Weights of a small audio embedding model: 26041 training examples.
Rows from block 4 of a small audio embedding model, named by matrix and row number. Each number is 500 + 40 x the weight over its row's rms, rounded and kept within 0 to 999. All counts start at 0. Numbers have three digits each.
After each channel's rows are labels from the 100 clips, of 14848, where the channel reaches its highest value: "loudest band" is the band of the loudest frequency at the time of the peak. Only what is clearly more common there than usual is listed. The data: short read English sentences (LibriTTS-R).
# c30: last pointwise conv (model.blocks.4.c3.0.weight, 256x256x1), inputs 0-127

c30.125:462483462572513527426458451501565479555522454530469592449518489476564460556499421588478497524497463435496526581485466517538458468505493506456458571502458461485534485477574583462430511491487583551515508513479506465537491503478445525524482503541531477470465522452507522467498466445545521503493513529515486550501539508476470497506535469483466523541526546471508438482510503512476530510493
loudest band: 250 to 500 Hz

c30.25:513541502504507451519513428523472488454451512426438463513474515519445543451490486537517504538491428514495547523515531440437527543492540494515518440457525534527403464460451457519484468534496478495498471500544545540521521527583521535472510534549492497524552465520512540556545505572486490538465469484485474503501464518481549428526489595501494510485503493522484566491535491502542478475555
loudest band: 250 to 500 Hz

c30.101:485493479485444504526525495462513461504467516502474508500411490509503523511514523507527472466519470519478531495471520479501498515369496410526506506452515522525460424477504498511505423462502518519421439470434491417489485513435462475521427506474489495577487453415419531480471463459487489484490457480544431516416504462416428436489496456430473503489440468536475514449536430419496512483531
loudest band: 250 to 500 Hz

c30.194:402410425455492503464518523353490471486458443522450479482457472439475436491496557446526474388454454477461496460409445480504453450420467434501442480460446438482418470511469463458504444407519506530480461479532494423505446486431469472492451528435505564607470443503425574483471488536513497478519517414572468504456510503466456472452449478516470441468507510557515567470552468498524514489527
loudest band: 1000 to 2000 Hz

c30.60:412423442525520540394465578460516532512498383545510519430469528404512391507488455497488530480537516389524425511461414575542429391509519531414408528483424395539585477509503523422468486476506512492535482516531504500504532499520532466485525497548517467481477473499446511502500487526472515529459462480437472508496508465489507488447516512514537528567434524433451461477440428421480525547397
loudest band: 250 to 500 Hz

c30.141:510527504585523491498500474510545445547539504502524533480475437485522499536506498573480430507469498512454600531511490424507522497509508515505528522527494483495524496500537526507472480492475538607453500568471578525545490576518544551547523518524609543481597531435502494612586533461497530486506499559510479535487579458467467454615500499475447550517471514466517469502477488483526576522428
loudest band: 250 to 500 Hz

c30.201:560513512541551506484469392542528482511535480526464570495535489503546494517511456557461482566487463480485524581508484385515505502521511517496516532520491494492482516463543553505411508512495559533510438465497473495526525524512527470512491524526481495495505433493503506491462518493504473509420443492479480510499490487496493474478561454457470508556485491484430480431509437461469474489467
loudest band: 250 to 500 Hz

c30.169:629545510620575527573497507525495458490627534518542495535567451533493539520518451493500463514458530558463463506535548477517539543513518509507546508648527547482568617557487496543474565516456475532548544419492494465543458496459449436476482534443473532513522487533481523479483472489446493461490543423576531513564469427566481655567546460512436521464483515508477576590515528528484478486480
loudest band: 4000 to 8000 Hz; 2000 to 4000 Hz

c30.192:471427439559567417467465520402459455461544446487561477345485475451460456505530508468512480401472517385470470474443450478502441449445422470464330484516440456488547520505456474418542484436388460535454516505451476470520429506425464458524482522472503516467520523451470503479480481437505478435525518529501506517507496509500463508495585481415465459471522508445536474515463527535509516414461
loudest band: 4000 to 8000 Hz; 2000 to 4000 Hz

c30.102:428426433498515526380484564460528507536512406552468517459489488413508408511488489504501487475485553363478490507446426538526429419440525444464435520507419409483543549522529515398490502459559497536467430526436520425490434502459439533536471518450545476454460480488422507445512450435465524485432458476518450525417563484423475479475473479456464518467434533477441521476467461433505545532510
loudest band: 250 to 500 Hz

c30.106:451442435463429489431451450501519529520478481487440513474493525472506482512508526520574544487578412455545547508486477437489470489475472499532467511505457461535446494465513497452417542478519513447428418491498556482449447492450459496497418520448511546575574435437451524489533483466493482460499484500553419475425468564439468458504484492428500423472466431543498570413549467470512543461509
loudest band: 250 to 500 Hz

c30.123:555523471616592466509437546467492464501620528523563501445540472526477508511526473461537484481474552459483453494492513543533505509452439457474468508609501528531583607544493499522514533479447457470477513463457455440508449488474457550459458534480428539534471487477456505450457438446517457406507509442542508492506439508545470561503508468442436426457499408573514569539520533538554448422474
loudest band: 4000 to 8000 Hz; 2000 to 4000 Hz

c30.80:502478504471480478540521548447481520491494482520557465537482491483454506505523529488494511453510568477496543480493494539515492510487531497474506496504508479484551487507485476480560470481583473545471480613495590538507462522516490522578516525483624568492567498492534474569610572481490576475518494522485467508473629489486545458581427503529518542501476520491526477519500467520522582554445
loudest band: 250 to 500 Hz

c30.27:453444436471498469501513532432491485475506445471522473459442469427466422506512556478511455445476548469471516462420429467470434427427464412485484462489434426511540503527481461424520447426512464494463487520437488424536417469462470492484462512493524483462500502464430492496508450438458462559453465558495426468495502498469443452513517469476420474474432565453458455508511438466525484455550
loudest band: 500 to 1000 Hz

c30.209:547493478593569470520431557466489495483597505539542489468577510509456492471544507495491517448511522471512483482508496530537509497507486501491453495613478497480566592507495477508495580492467517477519609479496459516485450497444483534443502548453451601592507546489517503497459479472504473435519538467533571517570452515612478583533569482485470452450508428561524583607531555546519468455484
loudest band: 4000 to 8000 Hz; 2000 to 4000 Hz

c30.73:521510506574608453486505465514470467474552508507520496492504505508485513480501451563487493515486503491499500513519511495511510521532499525485517496499509501535528510508488496506449523509455601533460490440489407473517531503499536491501468545563468453470492481455497530490430480469530468508461453536498491495525485460499496426526586471473468521520483483495450465517521439465477451469509
loudest band: 250 to 500 Hz

c30.71:554473518586574500514447596474484581516597484548553480514617564504478498467483508530489573475587604445574525497530497614534525490530536547451475508645498483514584674530486465479532611525565511522525489507484515520461480493497465517514523457484511514493503462527467509496490514481473502464532562470558516512487516458482520610462505514500535478517467471496525589525504522539520499480555
loudest band: 4000 to 8000 Hz; 2000 to 4000 Hz

c30.9:468505490510500546474420478541567432559517497520463606483470413511576509568496457555448423555455501501460509602525516445540520520489524480498478568493502514454534468444582600516447462513457532559487479497474530488515497487497440550554500465532559470446484489444549529406518450450550511476448454513489461532486561521452497472448519492437431519475483481496476440449485465465482535506514
loudest band: 250 to 500 Hz

c30.28:489469471558644540468548487488550504528551445541548572464476518458554454594511466515503502484510508457502485587451459516543461442482478476517465563513457457525532519545556580468462490464486531478533500474470437493496470479496488543503484559510447540449553462480452476530464506478550464483483498514518504478548416494550447463523480497474477450505512497479485487525524490498512443466552
loudest band: 250 to 500 Hz

c30.175:490454438604578475452473598420478516496587461543526468466536534469456474461512452472440550429541564392548485491471476596549464474509472532480410484611447464517575586539460469460514564480492502515489546468504491481468435482474467495504499463461465600584474530492457476470484455496538499427539539527502564530545462563555489559430544483449494442519540450567529585548528588574466491429508
loudest band: 4000 to 8000 Hz

c30.151:506517501491493519504512512479501449500480530502484504519459459528497524503521514506535438482464497517463521497505540492507510528417506438543516498484506521506497493484504506518495472499507514520460449483428488401495491505435479508484419509472471516547503452466461505496486465468488484488434441478529419499445474452462429486522489465465433488507420467542433502457507394413492502485537
loudest band: 500 to 1000 Hz

c30.84:525520508496511517513520513498507433503478513508492498520471448521507520504504507517528444481437492528445521498507532496507520522432509446529511503477518518487470476501516497519499468509507530505458442493417491402507473491420477519489404514480473533571506476467484512480482454454500497467461431465522400496433478507428416486535503453469435477494475456560444493460545403456499472468528
loudest band: 250 to 500 Hz; 500 to 1000 Hz

c30.245:524424477541527502469469513388445515470544460546500440404540516441422432438475499434511512393523504431509447419498421484526483456519430516486413467538446419501524542507449430443456529481471462468517530455499461502473473455480488514489511517404455546548483514489471490505446497509501498475532534401528532467514467499529503568494460468513514434497517458517530557524523529526527469483506
loudest band: 4000 to 8000 Hz; 2000 to 4000 Hz

c30.14:543506495512557507553526458500472482474540506487548499491486497502493496476524515535505499501505510532477512482489492471509500505514478506502515466508494506516530489522489483492503504485456516543517499543481516482549521555496496488508515551546520505483521500464489525524529492475538531461467498488481476528530517507502474449545501469458484531522505471465477452478463481507500511541505
loudest band: 250 to 500 Hz

c30.139:573497487551582520530464571451523448527650511546637484446519517518481515503514530470479497438492570465498517488487498480567494511496484497426465523580478504474648583481506489494525538476499478507471552499483464510411507472487492450500510485463492593634458522492469536468496498484547499438499519523485562481512501523535477531477541522441477450455498456580522636547565561553471466477471
loudest band: 4000 to 8000 Hz; 2000 to 4000 Hz

c30.119:508513508585519483490465437521542482515540506500446541493513499513536503488521445605475489510502461517490553549516512486501510510529502545525513519513514522518481483480541527519438513528481581536429460449455467488522514498475487506489489521588491461522480531428516537487454452454557468496440448534459501522442483523450479429496562466461485536561519476500507467444515481495473485464471
loudest band: 250 to 500 Hz

c30.40:480489521450477483517443613425476531488518483523552437541484522496431492491529451486444535459532612472513511460525501576532503494513566529421520474510510481459603515474476465502580493529588441563486468579502559511438469512489468536587531412459623526435495509499488530506564498465495566487484484509490479550475633436455517457466478489490496551437464520471476497494447465494497587542493
loudest band: 250 to 500 Hz

c30.153:558488511551506512483457558463478551491587499549517456463592544498438487474497498440494554443532547470557472446551503513529519507560463546492469476604500496497569608519461442495447598545496479505572590450541486523524469470469478528499522501441502612632477535531494532508460510530501491458555586391567563517580510508602514632558492434575522433519517518573546554573570551554500498513529
loudest band: 2000 to 4000 Hz

c30.134:512522514551578445499475515517513443493556519479505520512468468532512530491487458596437453542478513502451515538516516530465527520498521516516512512516529527480479512553520521528487497530477585602494541536475539493542541577540557543558539522555585448433499537478511538531542528492515562502494483546473495538491582467489485444521515501488460615521470514494478523480435479468460556558394
loudest band: 250 to 500 Hz

c30.82:572531536579541484524457519484418522420574548521565438508578528533424518429490524449443522463519529530519482435548531498523542533536499541525531431592538530457559602524422424531481581530484455484565542474513447510534468483487500515489501474474505571596499490554483508542479501550489484501549541397610529489557497471563497623547455467557504443522486499559523559545578522523479508495519
loudest band: 4000 to 8000 Hz; 2000 to 4000 Hz

c30.227:565475486547525498552470517471530445517546522517523504491539466508486509526500487515469461475487535524490580500491514487530509511456491463520516531551491505489537551491513501505508540476498520517509474470483445427534515491463465467505420506474469482546494428481441533485477456490446492464481498488508472504498474396503451532518527470472448525499431521534444540492500468473473456489482
loudest band: 4000 to 8000 Hz; 2000 to 4000 Hz

c30.108:480481495520493539482429487489541497541495464549440541492513454469541448531493469508492484524503473474500484534527496521552480454531533532523507553491493460489536497451546553474440514514498522567537562541499592505568513537530497521565553491531601506432506539493538520517574514496521567505472466474444480570550608473530506502495503484517471575542442477425465483563416472448497585566408
loudest band: 250 to 500 Hz

c30.0:535527512433488489508439448502470478473505534451505487512518411531507526481525548434583476484564491528486477474541526407461544531495504505549533474539515531538507548461485483509442553531439444451480446477429494484447445468464457481431451494494460515433533442518532432483496462460453469526427467476531475446426435537467496519469420538504416422433477458472458486431403448460539457466450
loudest band: 250 to 500 Hz

c30.242:479515508555573440513479546534512478512506512491509518525473472503513513500496473595472500544484535500470500539504502512482517529490512504482486518487508514463504493515524519513509479498541607595475496513491491508527548565505546515548533504579546438461457520434507557472503483490543515508513509480477484537495549490499490439497561463495478642518490486463520480506467492521481553521427
loudest band: 250 to 500 Hz

c30.62:462502515555528525474443476523532460531495487515466558469466432509542477522477444542468450569475462489477507551514493473513503477513540489503492559452487484476501464469561558511441483528476547583523522538507558479531497528488470524583523477558612510463494526487522570453564487479523546496491487531528481544502609496470459538464533481508458584483497528454463449495473477452485595539434
loudest band: 250 to 500 Hz

c30.165:551507487543566493548496509498498427496543513508519496517491434507518499480488505562457434534448497535436489509488495492507493496504512506512518493483501499495508491514497504507497480500482552593472525524474519498554518605521538536539533566594592484483559530447515547521549513442502539451442457530457475562504572469509468480577554497474428616535474469521460517479469451473492571527442
loudest band: 250 to 500 Hz

c30.51:589486471530540539558503531455520445520598510555571484512507461492481492529503508432514458475482531554487516466503507510550507504481516479568546541561489498490574562535505510498496521472492462426492515440490480455479469444444464477400489578459419609630544495505463499477459468501500507429482494420560531452496418519523464577548447480491425433498482479577501601484563526500491398453481
loudest band: 4000 to 8000 Hz; 2000 to 4000 Hz

c30.207:443468503464448552433479528468523523542449453568472497504500475472518433505520488501503518479491443468516533492503481509563460440518578511467503509480475454466539466444514508455463522517547477533524494590512638494568469525506486512564506506507614560494594499496507529579628551511525592504464453479519470557506598501523486491569476522543471508536469531504475502519524487491516603567469
loudest band: 250 to 500 Hz

c30.30:605527519562515509494474539528499515515652507539522498495602524522514519487508549511523540494533564498514510496536517526540522515536506532481511498702508509501566691516513507493474604518534524527530530471492525527463494483491492489503495464484517498500471509554487501508516474454493506466535555396557561499515516531524525660539458490504491465509517489512530622585421567558484501488490
loudest band: 2000 to 4000 Hz; 4000 to 8000 Hz

c30.206:467410397503529521472462514477487464490467451515478492509397428461492452488487488492503447484469446490430509489389474486510418449419532420499486482425446468464496438503501488467486428387527497514414452503433537423489463509448448528507424488493534522480536490437429497447517436403507518474423427439497465506449534529450445464474484444412451500502478467496476433440448470481521524513520
loudest band: 500 to 1000 Hz

c30.114:467457490494476539504396520501526477543490459541490533488481464456539461541494430506454477524470519476469496530491469495536478472489532496472495537485466458391541472428555531463496479494544477506493480527459549466503458499456451523525496454482568534478506470458491513472535486427472539437478484499453472509512572467480477484509501440441444520479447478442470466463422466465408554525424
loudest band: 250 to 500 Hz

c30.57:485475476505493551472399486524557438565492462536470567465473431454566448530500455539463439544444468485445528552479467457532467464475518467496468562490462453454526441449575562468452454479491507522491500513444549445521481497471463525535465451518584515490513501436504524459533466447519532438449455516457498528523571509493445474483513455418403504509478464485462457489477483471474566523463
loudest band: 250 to 500 Hz

c30.69:456480465508530460469490466464464486439481474448523453477457526491437500478525456505512493468487480479488454477464482471458474505478446481493476455468484502540486481505440445483479477477421461514511503491532511507472518504552530537518520530513488433397508535552494481512507503554611475514481466477445487482494456523480494395473447525523521535470512441470494492478420505492522501509552
loudest band: 250 to 500 Hz

c30.145:527496481482520554518459567488513485537500481554511507506525484485510486510490495449544479498518518507487446497486490517543496498439522454494508528502478499500541530489515503487504526482527492470500428435419453403495477461418441494452414499449421527522481415507420502433414422468467459505468494435563456464441421484445446545478456469515469475461489503546477504450500466483505414510533
loudest band: 4000 to 8000 Hz; 2000 to 4000 Hz

c30.93:527528504545555544473482417529542471541532498519477564489506484503554512544509488545482475532500473505479499570529504448524508507529511525492493541506495500509488504470547565501407507520459544506517493474508483493518514525511494476461461545540484503486512486485505500499459478499512488494474490486520488517555481525520480492493556483445459466522531492495475471469474465493494474467467
loudest band: 250 to 500 Hz

c30.107:606474483588574456567465565496503468510728501542623519489557470520525504493498502487527483479472590506473502508510504506541511495508475522460505484660483502477614633557501484504537550496490475518495521504495491482462452485481455505524488518460473560555466495522516484454466467508541533454502512454582523523524496517526456636501500503480467460427509473557484625558552524500544483503540
loudest band: 4000 to 8000 Hz; 2000 to 4000 Hz

c30.105:569533508470535566531481586529531534532541536544517520550556497530518524503491494463530514535511542536499490516534553503555535531495568511516539525550529527476570563503537538516496569533553487514571456477507513454481472446406434489514489494407503559548501481563477431452523426473444513494476517461570500458469544538493497593461439450525467441361502501569476553468501457492519518541516
loudest band: 4000 to 8000 Hz; 2000 to 4000 Hz

c30.79:449502504522522473429518418541498496494466498480429505485461513493495508491511452513534504533514393464514465512497489489487509502503482522482479502458481498544436456444490510497430495500449488497490487461496439499499564505560611518494505495581479474429448503495497507512456499538576455543495498521497480494489457508472514401507504531509499535523514470461503464486488507505510497495514
loudest band: 250 to 500 Hz

c30.253:490490479580495500461409491515551452544518493489491556490496427482538483539489506615464459530459492492466611564493486485494485491482518495519503547508492485473522501470563541479439501485478564601473492582488568523529429527543516578601501494516640543503590508445508525584591549482492577474504480531514457564482636485471508449561496498471461539527457478485504488490495491476533596514456
loudest band: 250 to 500 Hz

c30.133:582505528492491517543496606474511558519544521522556514584578543523511506503522490503527552483517581540547525492541540564521516519469561476512576507553517516504559582500527513533548580501616539518538401470505507471485472456431438472502447484436495540497473431570419512471471458483427517522518526424555446487469502449478505597483427440578544484492491572543455518495517454522502499539571
loudest band: 4000 to 8000 Hz; 2000 to 4000 Hz

c30.67:531529519541578503487523472501468514460531506510473504489508510497497496451505495536557497496523482506526475526508513512512506501525518519520516471502497502563492501490491505499458522531500569498484473460501460495500518534525530482482516573574464510445470492500490514480449464508544489502453465527514498496515445535497489479488540512476483519530539526505468455471543498500525459500569
loudest band: 250 to 500 Hz

c30.178:572527528514543517528475568501477512507543536522558470551527505530477531470522530453525511477496562541512502459530538539514527531501532498507531490553525537507557565507478471517499525519541466434498474396508456490511520446456473499452455511460431547586483469498490499468442483495486439468508507411551499462464417510501513563482485476519516435496503484571483540467538508507471411446510
loudest band: 4000 to 8000 Hz; 2000 to 4000 Hz