config.yaml
model: "audio embedding model"
dataset: "short read English sentences (LibriTTS-R)"
train_examples: 26041
time_shift_ms: 100
n_mels: 80
hop_length: 160
input: "log_mel"
spec_augment: true
win_length: 400
targets: ["voice"]
num_classes: 2
embedding_dim: 64
arch: "ecapa_tdnn"
norm: "batchnorm"
activation: "relu"
depths: [9]
kernel_size: 3
stem: "single"
widths: [256]
am_softmax_margin: 0.1
am_softmax_scale: 16
init: "xavier_uniform"
optimizer: "cautious_adamw"
lr: 0.0029
beta1: 0.95
beta2: 0.95
eps: 1e-08
steps: 7900
batch_size: 384
epochs: 116.5
lr_schedule: "wsd"
decay_fraction: 0.3
final_lr_fraction: 0.01
warmup_steps: 790
weight_decay: 0.06
Rows from block 3 of a small audio embedding model, named by matrix and row number. Each number is 128 + 32 x the weight over its row's rms, rounded and kept within 0 to 255. All counts start at 0. Numbers have three digits each. After the name is the row's rms in percent of the matrix's.
After each channel's rows are labels from the 100 clips, of 14848, where the channel reaches its highest value: "responds to" is what is common among them. Only what is clearly more common there than usual is listed. The data: short read English sentences (LibriTTS-R). In brackets: how many of the 100, against the usual share in percent.
# c30: last pointwise conv (model.blocks.3.c3.0.weight, 256x256x1), inputs 86-171

c30.167 110:121078086149124140075116079112127077145133128141087128128104122173152132131131100120083085076112101113101085137102126130125075074130077082114054104105095078136147072113141102090082075137159151118137128098164159129088059114085139124088093109148069097098114042
responds to: voice: female (90 vs 54.1)

c30.119 095:158122125149133211131128139112125109136123193191140191145182121172115100176154114150089137121109138134138118179158129132130050152162141155150133081149108137198187140126126161127137150192196198133149143091154162176093130106143171210098142137176151132123134127
responds to: voice: female (95 vs 54.1)

c30.114 100:144099049092072107150063130123163134088166110123175105144167121129130102122137131173182153166110135058171129125181148145132132148179184172147084143146158128138184182159087173105122233124149114153074143190071149141136115130130129157125083126124160170109096080
responds to: voice: female (99 vs 54.1)

c30.171 100:131088096133160153081194161158143092086119116093073134086070102133114091109142121147078091105110087124108124099125068085111053116157134125073103095159096076080153127120098114107121104108152074114051149114068148082058108117134171089061104145094132109104116103
responds to: voice: female (94 vs 54.1)

c30.92 104:143085068132114132132095132139174157107148104109146109135142143093155073148139142191129150172102165080139135132145158104133153126167164150131095171128130110159208156174081143095123176110158098150071154181063157127107113113123121125107085125120144140094121096
responds to: voice: female (99 vs 54.1)

c30.26 091:136160127186197152143147126162106165112116112132107147145121101116148114121145164112115166191146137162159169139128109130120097109130095096086171195118081142204132086130150139157124100100094128102164107068128075118136149097190061088088142119128087121140219168
responds to: voice: male (99 vs 45.9)

c30.79 095:113138116162168105144106118145152121129085115148113140147131114075152103145135160165114129142137157154149132137081116080128150125100079121147140180129137118140158095116161152161097107094127124056146092105119119124130115094150104143146141095134089155143192129
responds to: voice: male (99 vs 45.9)

c30.96 103:092187143164131183126168135142139152187137129135119131087149151102106155127167176114130160140150142096136132105125183213138144145193153147124080217136140200118146142131125145077192160227096132189110181195125167139104165180185173143119130143143137135196137095
responds to: voice: female (100 vs 54.1)

c30.221 099:148092087082048104130084149088178122106150129122140121128179137129140087141161139181154127138117162053125109123147157125138157168170188186122099170152146140133139196158126168107130222134164112137091153144109115140087116119109152151140082168137178161119129100
responds to: voice: female (100 vs 54.1)

c30.88 100:149199169141114137105158147155119089195158153122108142127111144132155192113187148096134106095158114107119150106147136184137120146149146151150117222144116180141117150131117122154179149205093160171146168172136139150106174164184143131123183207150155123183170117
responds to: voice: female (100 vs 54.1)

c30.255 097:117127089101061136153086118101178126148220105095167093126133111142165114080167145123161172176122150080162158101233087154121123149178212158118124118208130145097118180141100155081111180162111120080110194121136150117088097107144181164132080193124191155129062119
responds to: voice: female (98 vs 54.1)

c30.60 111:155110107096111083114104156117102120118098080068069101065121125169147112073137094171110088126059147138130124050085122077117136144100108129117134139098129126117052124152120122186118140052055133132151094118139121089156112093076121095139140181064130144125153129
responds to: voice: male (98 vs 45.9)

c30.185 098:120120057109101129167091109145153153095220113111210090189121118110132075109129131085153197165090142065149160128225098150132112140150188146141110107143114099127207163164071160075125154139152119142092141179116142118093106102139131151131090107123156157132079108
responds to: voice: female (98 vs 54.1)

c30.15 114:055101131158130136060133093147131107115168121120137078108068137153137142131113181080106139082146092098109092128135090082124055085118128073078061114128106123099152082138145087083120091154148101101142087106154141111123088124139157103111063099122108078099127082
responds to: voice: female (98 vs 54.1)

c30.168 098:126123126100120108155111132095168118134113130153129129112121154128155097146141180181146117144115190142132141149139131111137157141140120123151150129142120127114112118132133163146123105084120137131138111077145079128133140113116114111120154104146116130117116150
responds to: voice: male (98 vs 45.9)

c30.236 103:130133099121139136142150132096178142097095118124143111115124187110142108135102116175111127130126176137123120114116159098149166102133115109091082138086078122120174113109081101094105119155171100120123102150138148123089108089099160109094091084128112119122083083
responds to: voice: male (86 vs 45.9)

c30.68 097:092090091104117136167096087090218120103171128116160127159186182103188054150129108172154148167131204100143155117173160126132156156198180156145105121150130151119132154167112176105115171096135110053070137078084108119083114096127111159127090145131152166060085117
responds to: voice: female (97 vs 54.1)

c30.100 100:119183160114102161136152148156125111185130143123082131094114113137128182118193133103131078106151115092118127114137124208130146150134146168146092186158139185146145153135094135122163161211111183168147158166151146140135178168164165097134172189151149126166152095
responds to: voice: female (100 vs 54.1)

c30.90 103:144126095092125179102121157122170092151123113137111171087104113114095113102141121190105130124069088113125129090125121083142092130087125119118154119079138105111075123154128144165090132095105125093142111080154097140150079092076097130148147133128128141146140179
responds to: voice: male (97 vs 45.9)

c30.36 101:139187170139100140124155155167131115172144157131126143141131145109131164129169156101123143119126126107154138136130141191145132169163145160153094197131140177137140156127112149099199176212108155170124144180130147157098208170184174138127169185165148158192110091
responds to: voice: female (100 vs 54.1)

c30.132 101:067071063168141133086211127120155127104096117100144122117101107138053111100136154112100131106060094099117125113100036094117072138136174143093057115131108118077147148192066132068139157113172083104054119123098161120119157113119174147131072166092161157092102078
responds to: voice: female (88 vs 54.1)

c30.194 103:150094122108121195106087124076146086101113197171091180153170140162152112181098112150109085101126152103124111194149145090146118106100118114163145056135091101177144114142148127134104122132160187125157146110180117168099091115135109148068133103202110106144117121
responds to: voice: male (96 vs 45.9)

c30.52 101:125123107152098116107081072138164137139125133154125136166155092156149110151167152146120123146120128085103107143120121132103122111209161128182085170154140190164199138145140128094144158174127114118091185114100126136122140138139143157136075162128137139124111093
responds to: voice: female (99 vs 54.1)

c30.201 096:099102075127089130078131106170144162124154126111167133162127137096091072109075088125122183166089144084094169123134137146131114144129204155140121082108116076135109190181017172061145156103133094133058118194098139130103132132133111140142076122149166148126039133
responds to: voice: female (89 vs 54.1)

c30.58 100:171149140135149087146142129164109184113170111110102143141107109085113112100112146131116179185121118120158180146134086131119116112110104090120233106106061123192156098137118146151107091152105148109134101058110079101133130101166051109102161087134094086181135229
responds to: voice: male (98 vs 45.9)

c30.144 103:143078072093061127153071147085168136112173124123177111138159140155165103129190091142181140145122160076141141114197138121131172174154216204158099157204144129126129196143149160130129229170141133126107190151120119162096101136119151156153085196124208168114130099
responds to: voice: female (99 vs 54.1)

c30.179 100:159100065142134129091166161175165189115129078099119168140115176130118073113095078175130123161089164129136170113123143077123141159086140168099108157123101091131122151218058168066132149114121080081054110097073146119122116096136165101136088169135157154106099123
responds to: voice: female (87 vs 54.1)

c30.233 100:150086058092064113158095132095143148121162127126162110133169147107149119108143080158166140166102169100163149114173138138150147190166247231102100130160123125106137215164119174091144231157125136122104140144121119143141115145123163149154063184137219179104095079
responds to: voice: female (99 vs 54.1)

c30.133 091:160168127103135123154106148093130144142099148151126139119134167105189080160147130164123132153150207160172158163132118130115164128152109120149161150126135134164107114154163179159109113100116152086167104092156060145158132110148082142129173113149098124148166162
responds to: voice: male (100 vs 45.9)

c30.191 094:134141115161196118128130139189097166112126127132114167122105101099113090117118134136098173180127137152177182144104088120124106141106107108101196158106068102202111118190107165137114089117089116103129091071068079128143141114178055133095188116129105121183153198
responds to: voice: male (100 vs 45.9)

c30.56 108:117083144130137158104115106115125124107074180165111130100173071118111094172102117113104083084148110116099081188107117084120057086144084110129082121088148140174171104116156108091088126178179161110120116112130157147093081100132174137066087080157082085128127071
responds to: voice: female (94 vs 54.1)

c30.34 101:129112138125083101115076111064196123099172150124152118162140163139185099134205128213151143154133153087132126138196150140123124170170207163114115098221093148136147176128141174112130178117117104097110204102124134137071105081113117179084093196142183172079096124
responds to: voice: female (99 vs 54.1)

c30.61 100:125097064094056098155069152110168136139202100111140111121147128138159105100171133150161172164124135056172154100181113122141131163196210171053120094193106081109090173147117172073139194126138101107111176124135118122097111106106154155123103141124196152139055126
responds to: voice: female (99 vs 54.1)

c30.131 095:160152114176198130147148159182098180116125148133107168123099074095138087119127162076115181193149148147153171135106091122126116141079101097131200158132051123206115098138100149171116089113094095109118071081093091140115124113186048103080178129136092133157191194
responds to: voice: male (100 vs 45.9)

c30.99 109:154074042150129129155068096128154164096118096144153112150158091113138090152149159132174149182112127103164152134175128079115122175153158151153128146128123102158164167153056170149107201121142143147074104166091167144078112151107153142090144124134138157106196125
responds to: voice: female (98 vs 54.1)

c30.1 102:114188175137123143115148139163144119172138150144120127125140131109127175119138179118156120122129120113148142124138134170145122156164159177139087186112114155170152162154131150095188172229111148144135149150121160159068181156217169127098170165160171152196106077
responds to: voice: female (100 vs 54.1)

c30.89 100:124135144129157115140208136128154130120162128109137133131137103066090100101120157123136146132119093148164133130136045126138048133094117139175197091086123106124116135169139098152120117073090106057150078053140105090153111050109112084131164079107142137160128200
responds to: voice: male (98 vs 45.9)

c30.230 109:159108093111067124149082143082188132122187107132177097132148132181159099092189089130165162145113169115142143119217130140136148164139187172170106138246131166114129171146133143123127200174129139107096213126130148154114106111123205159132092213131183147117134104
responds to: voice: female (100 vs 54.1)

c30.208 094:143149114171195127143120136148089154119157127136107128159114103122146112122102161078104158165114130154164188148115128123137117115123092084100175148117103090167162079151172160125097068129096170116181112092141078129179121146177074131161151073133082106144139178
responds to: voice: male (100 vs 45.9)

c30.115 105:148155136100103141158114134108138095151119137141069096104116139172165144137207114122153080102176133137111113101137123142126188149132118146167127157177107151139142153145138157186148139196124174131156153135181128130166156126157159098114161194134142140147169119
responds to: voice: female (99 vs 54.1)

c30.19 096:157133077081052143130083142132151175102194128135171103168131105132130083112125124138151172174104136100143173129211132141134131188121200187130106088144112109151196212192092154100136172140151173156098153167101141143133112120125136173146102171135240180130085102
responds to: voice: female (93 vs 54.1)

c30.213 092:122127136166192122147148134156116153123124126143115131122098098134110080135117145094099152175155167150162174154088110122118132132079069093127178182125090117171122098169125165174105084114113123109122115117094115140137122137157081100087156133132084109157213171
responds to: voice: male (100 vs 45.9)

c30.248 101:173129117104070118147085144132167128136167114131162098116162131157150133138177156155168135142111157099153134117177162109127176177149177198177103143182141134145129192154113175139164229089133143168095160176116184153106147161084159151134135204136183180133123091
responds to: voice: female (100 vs 54.1)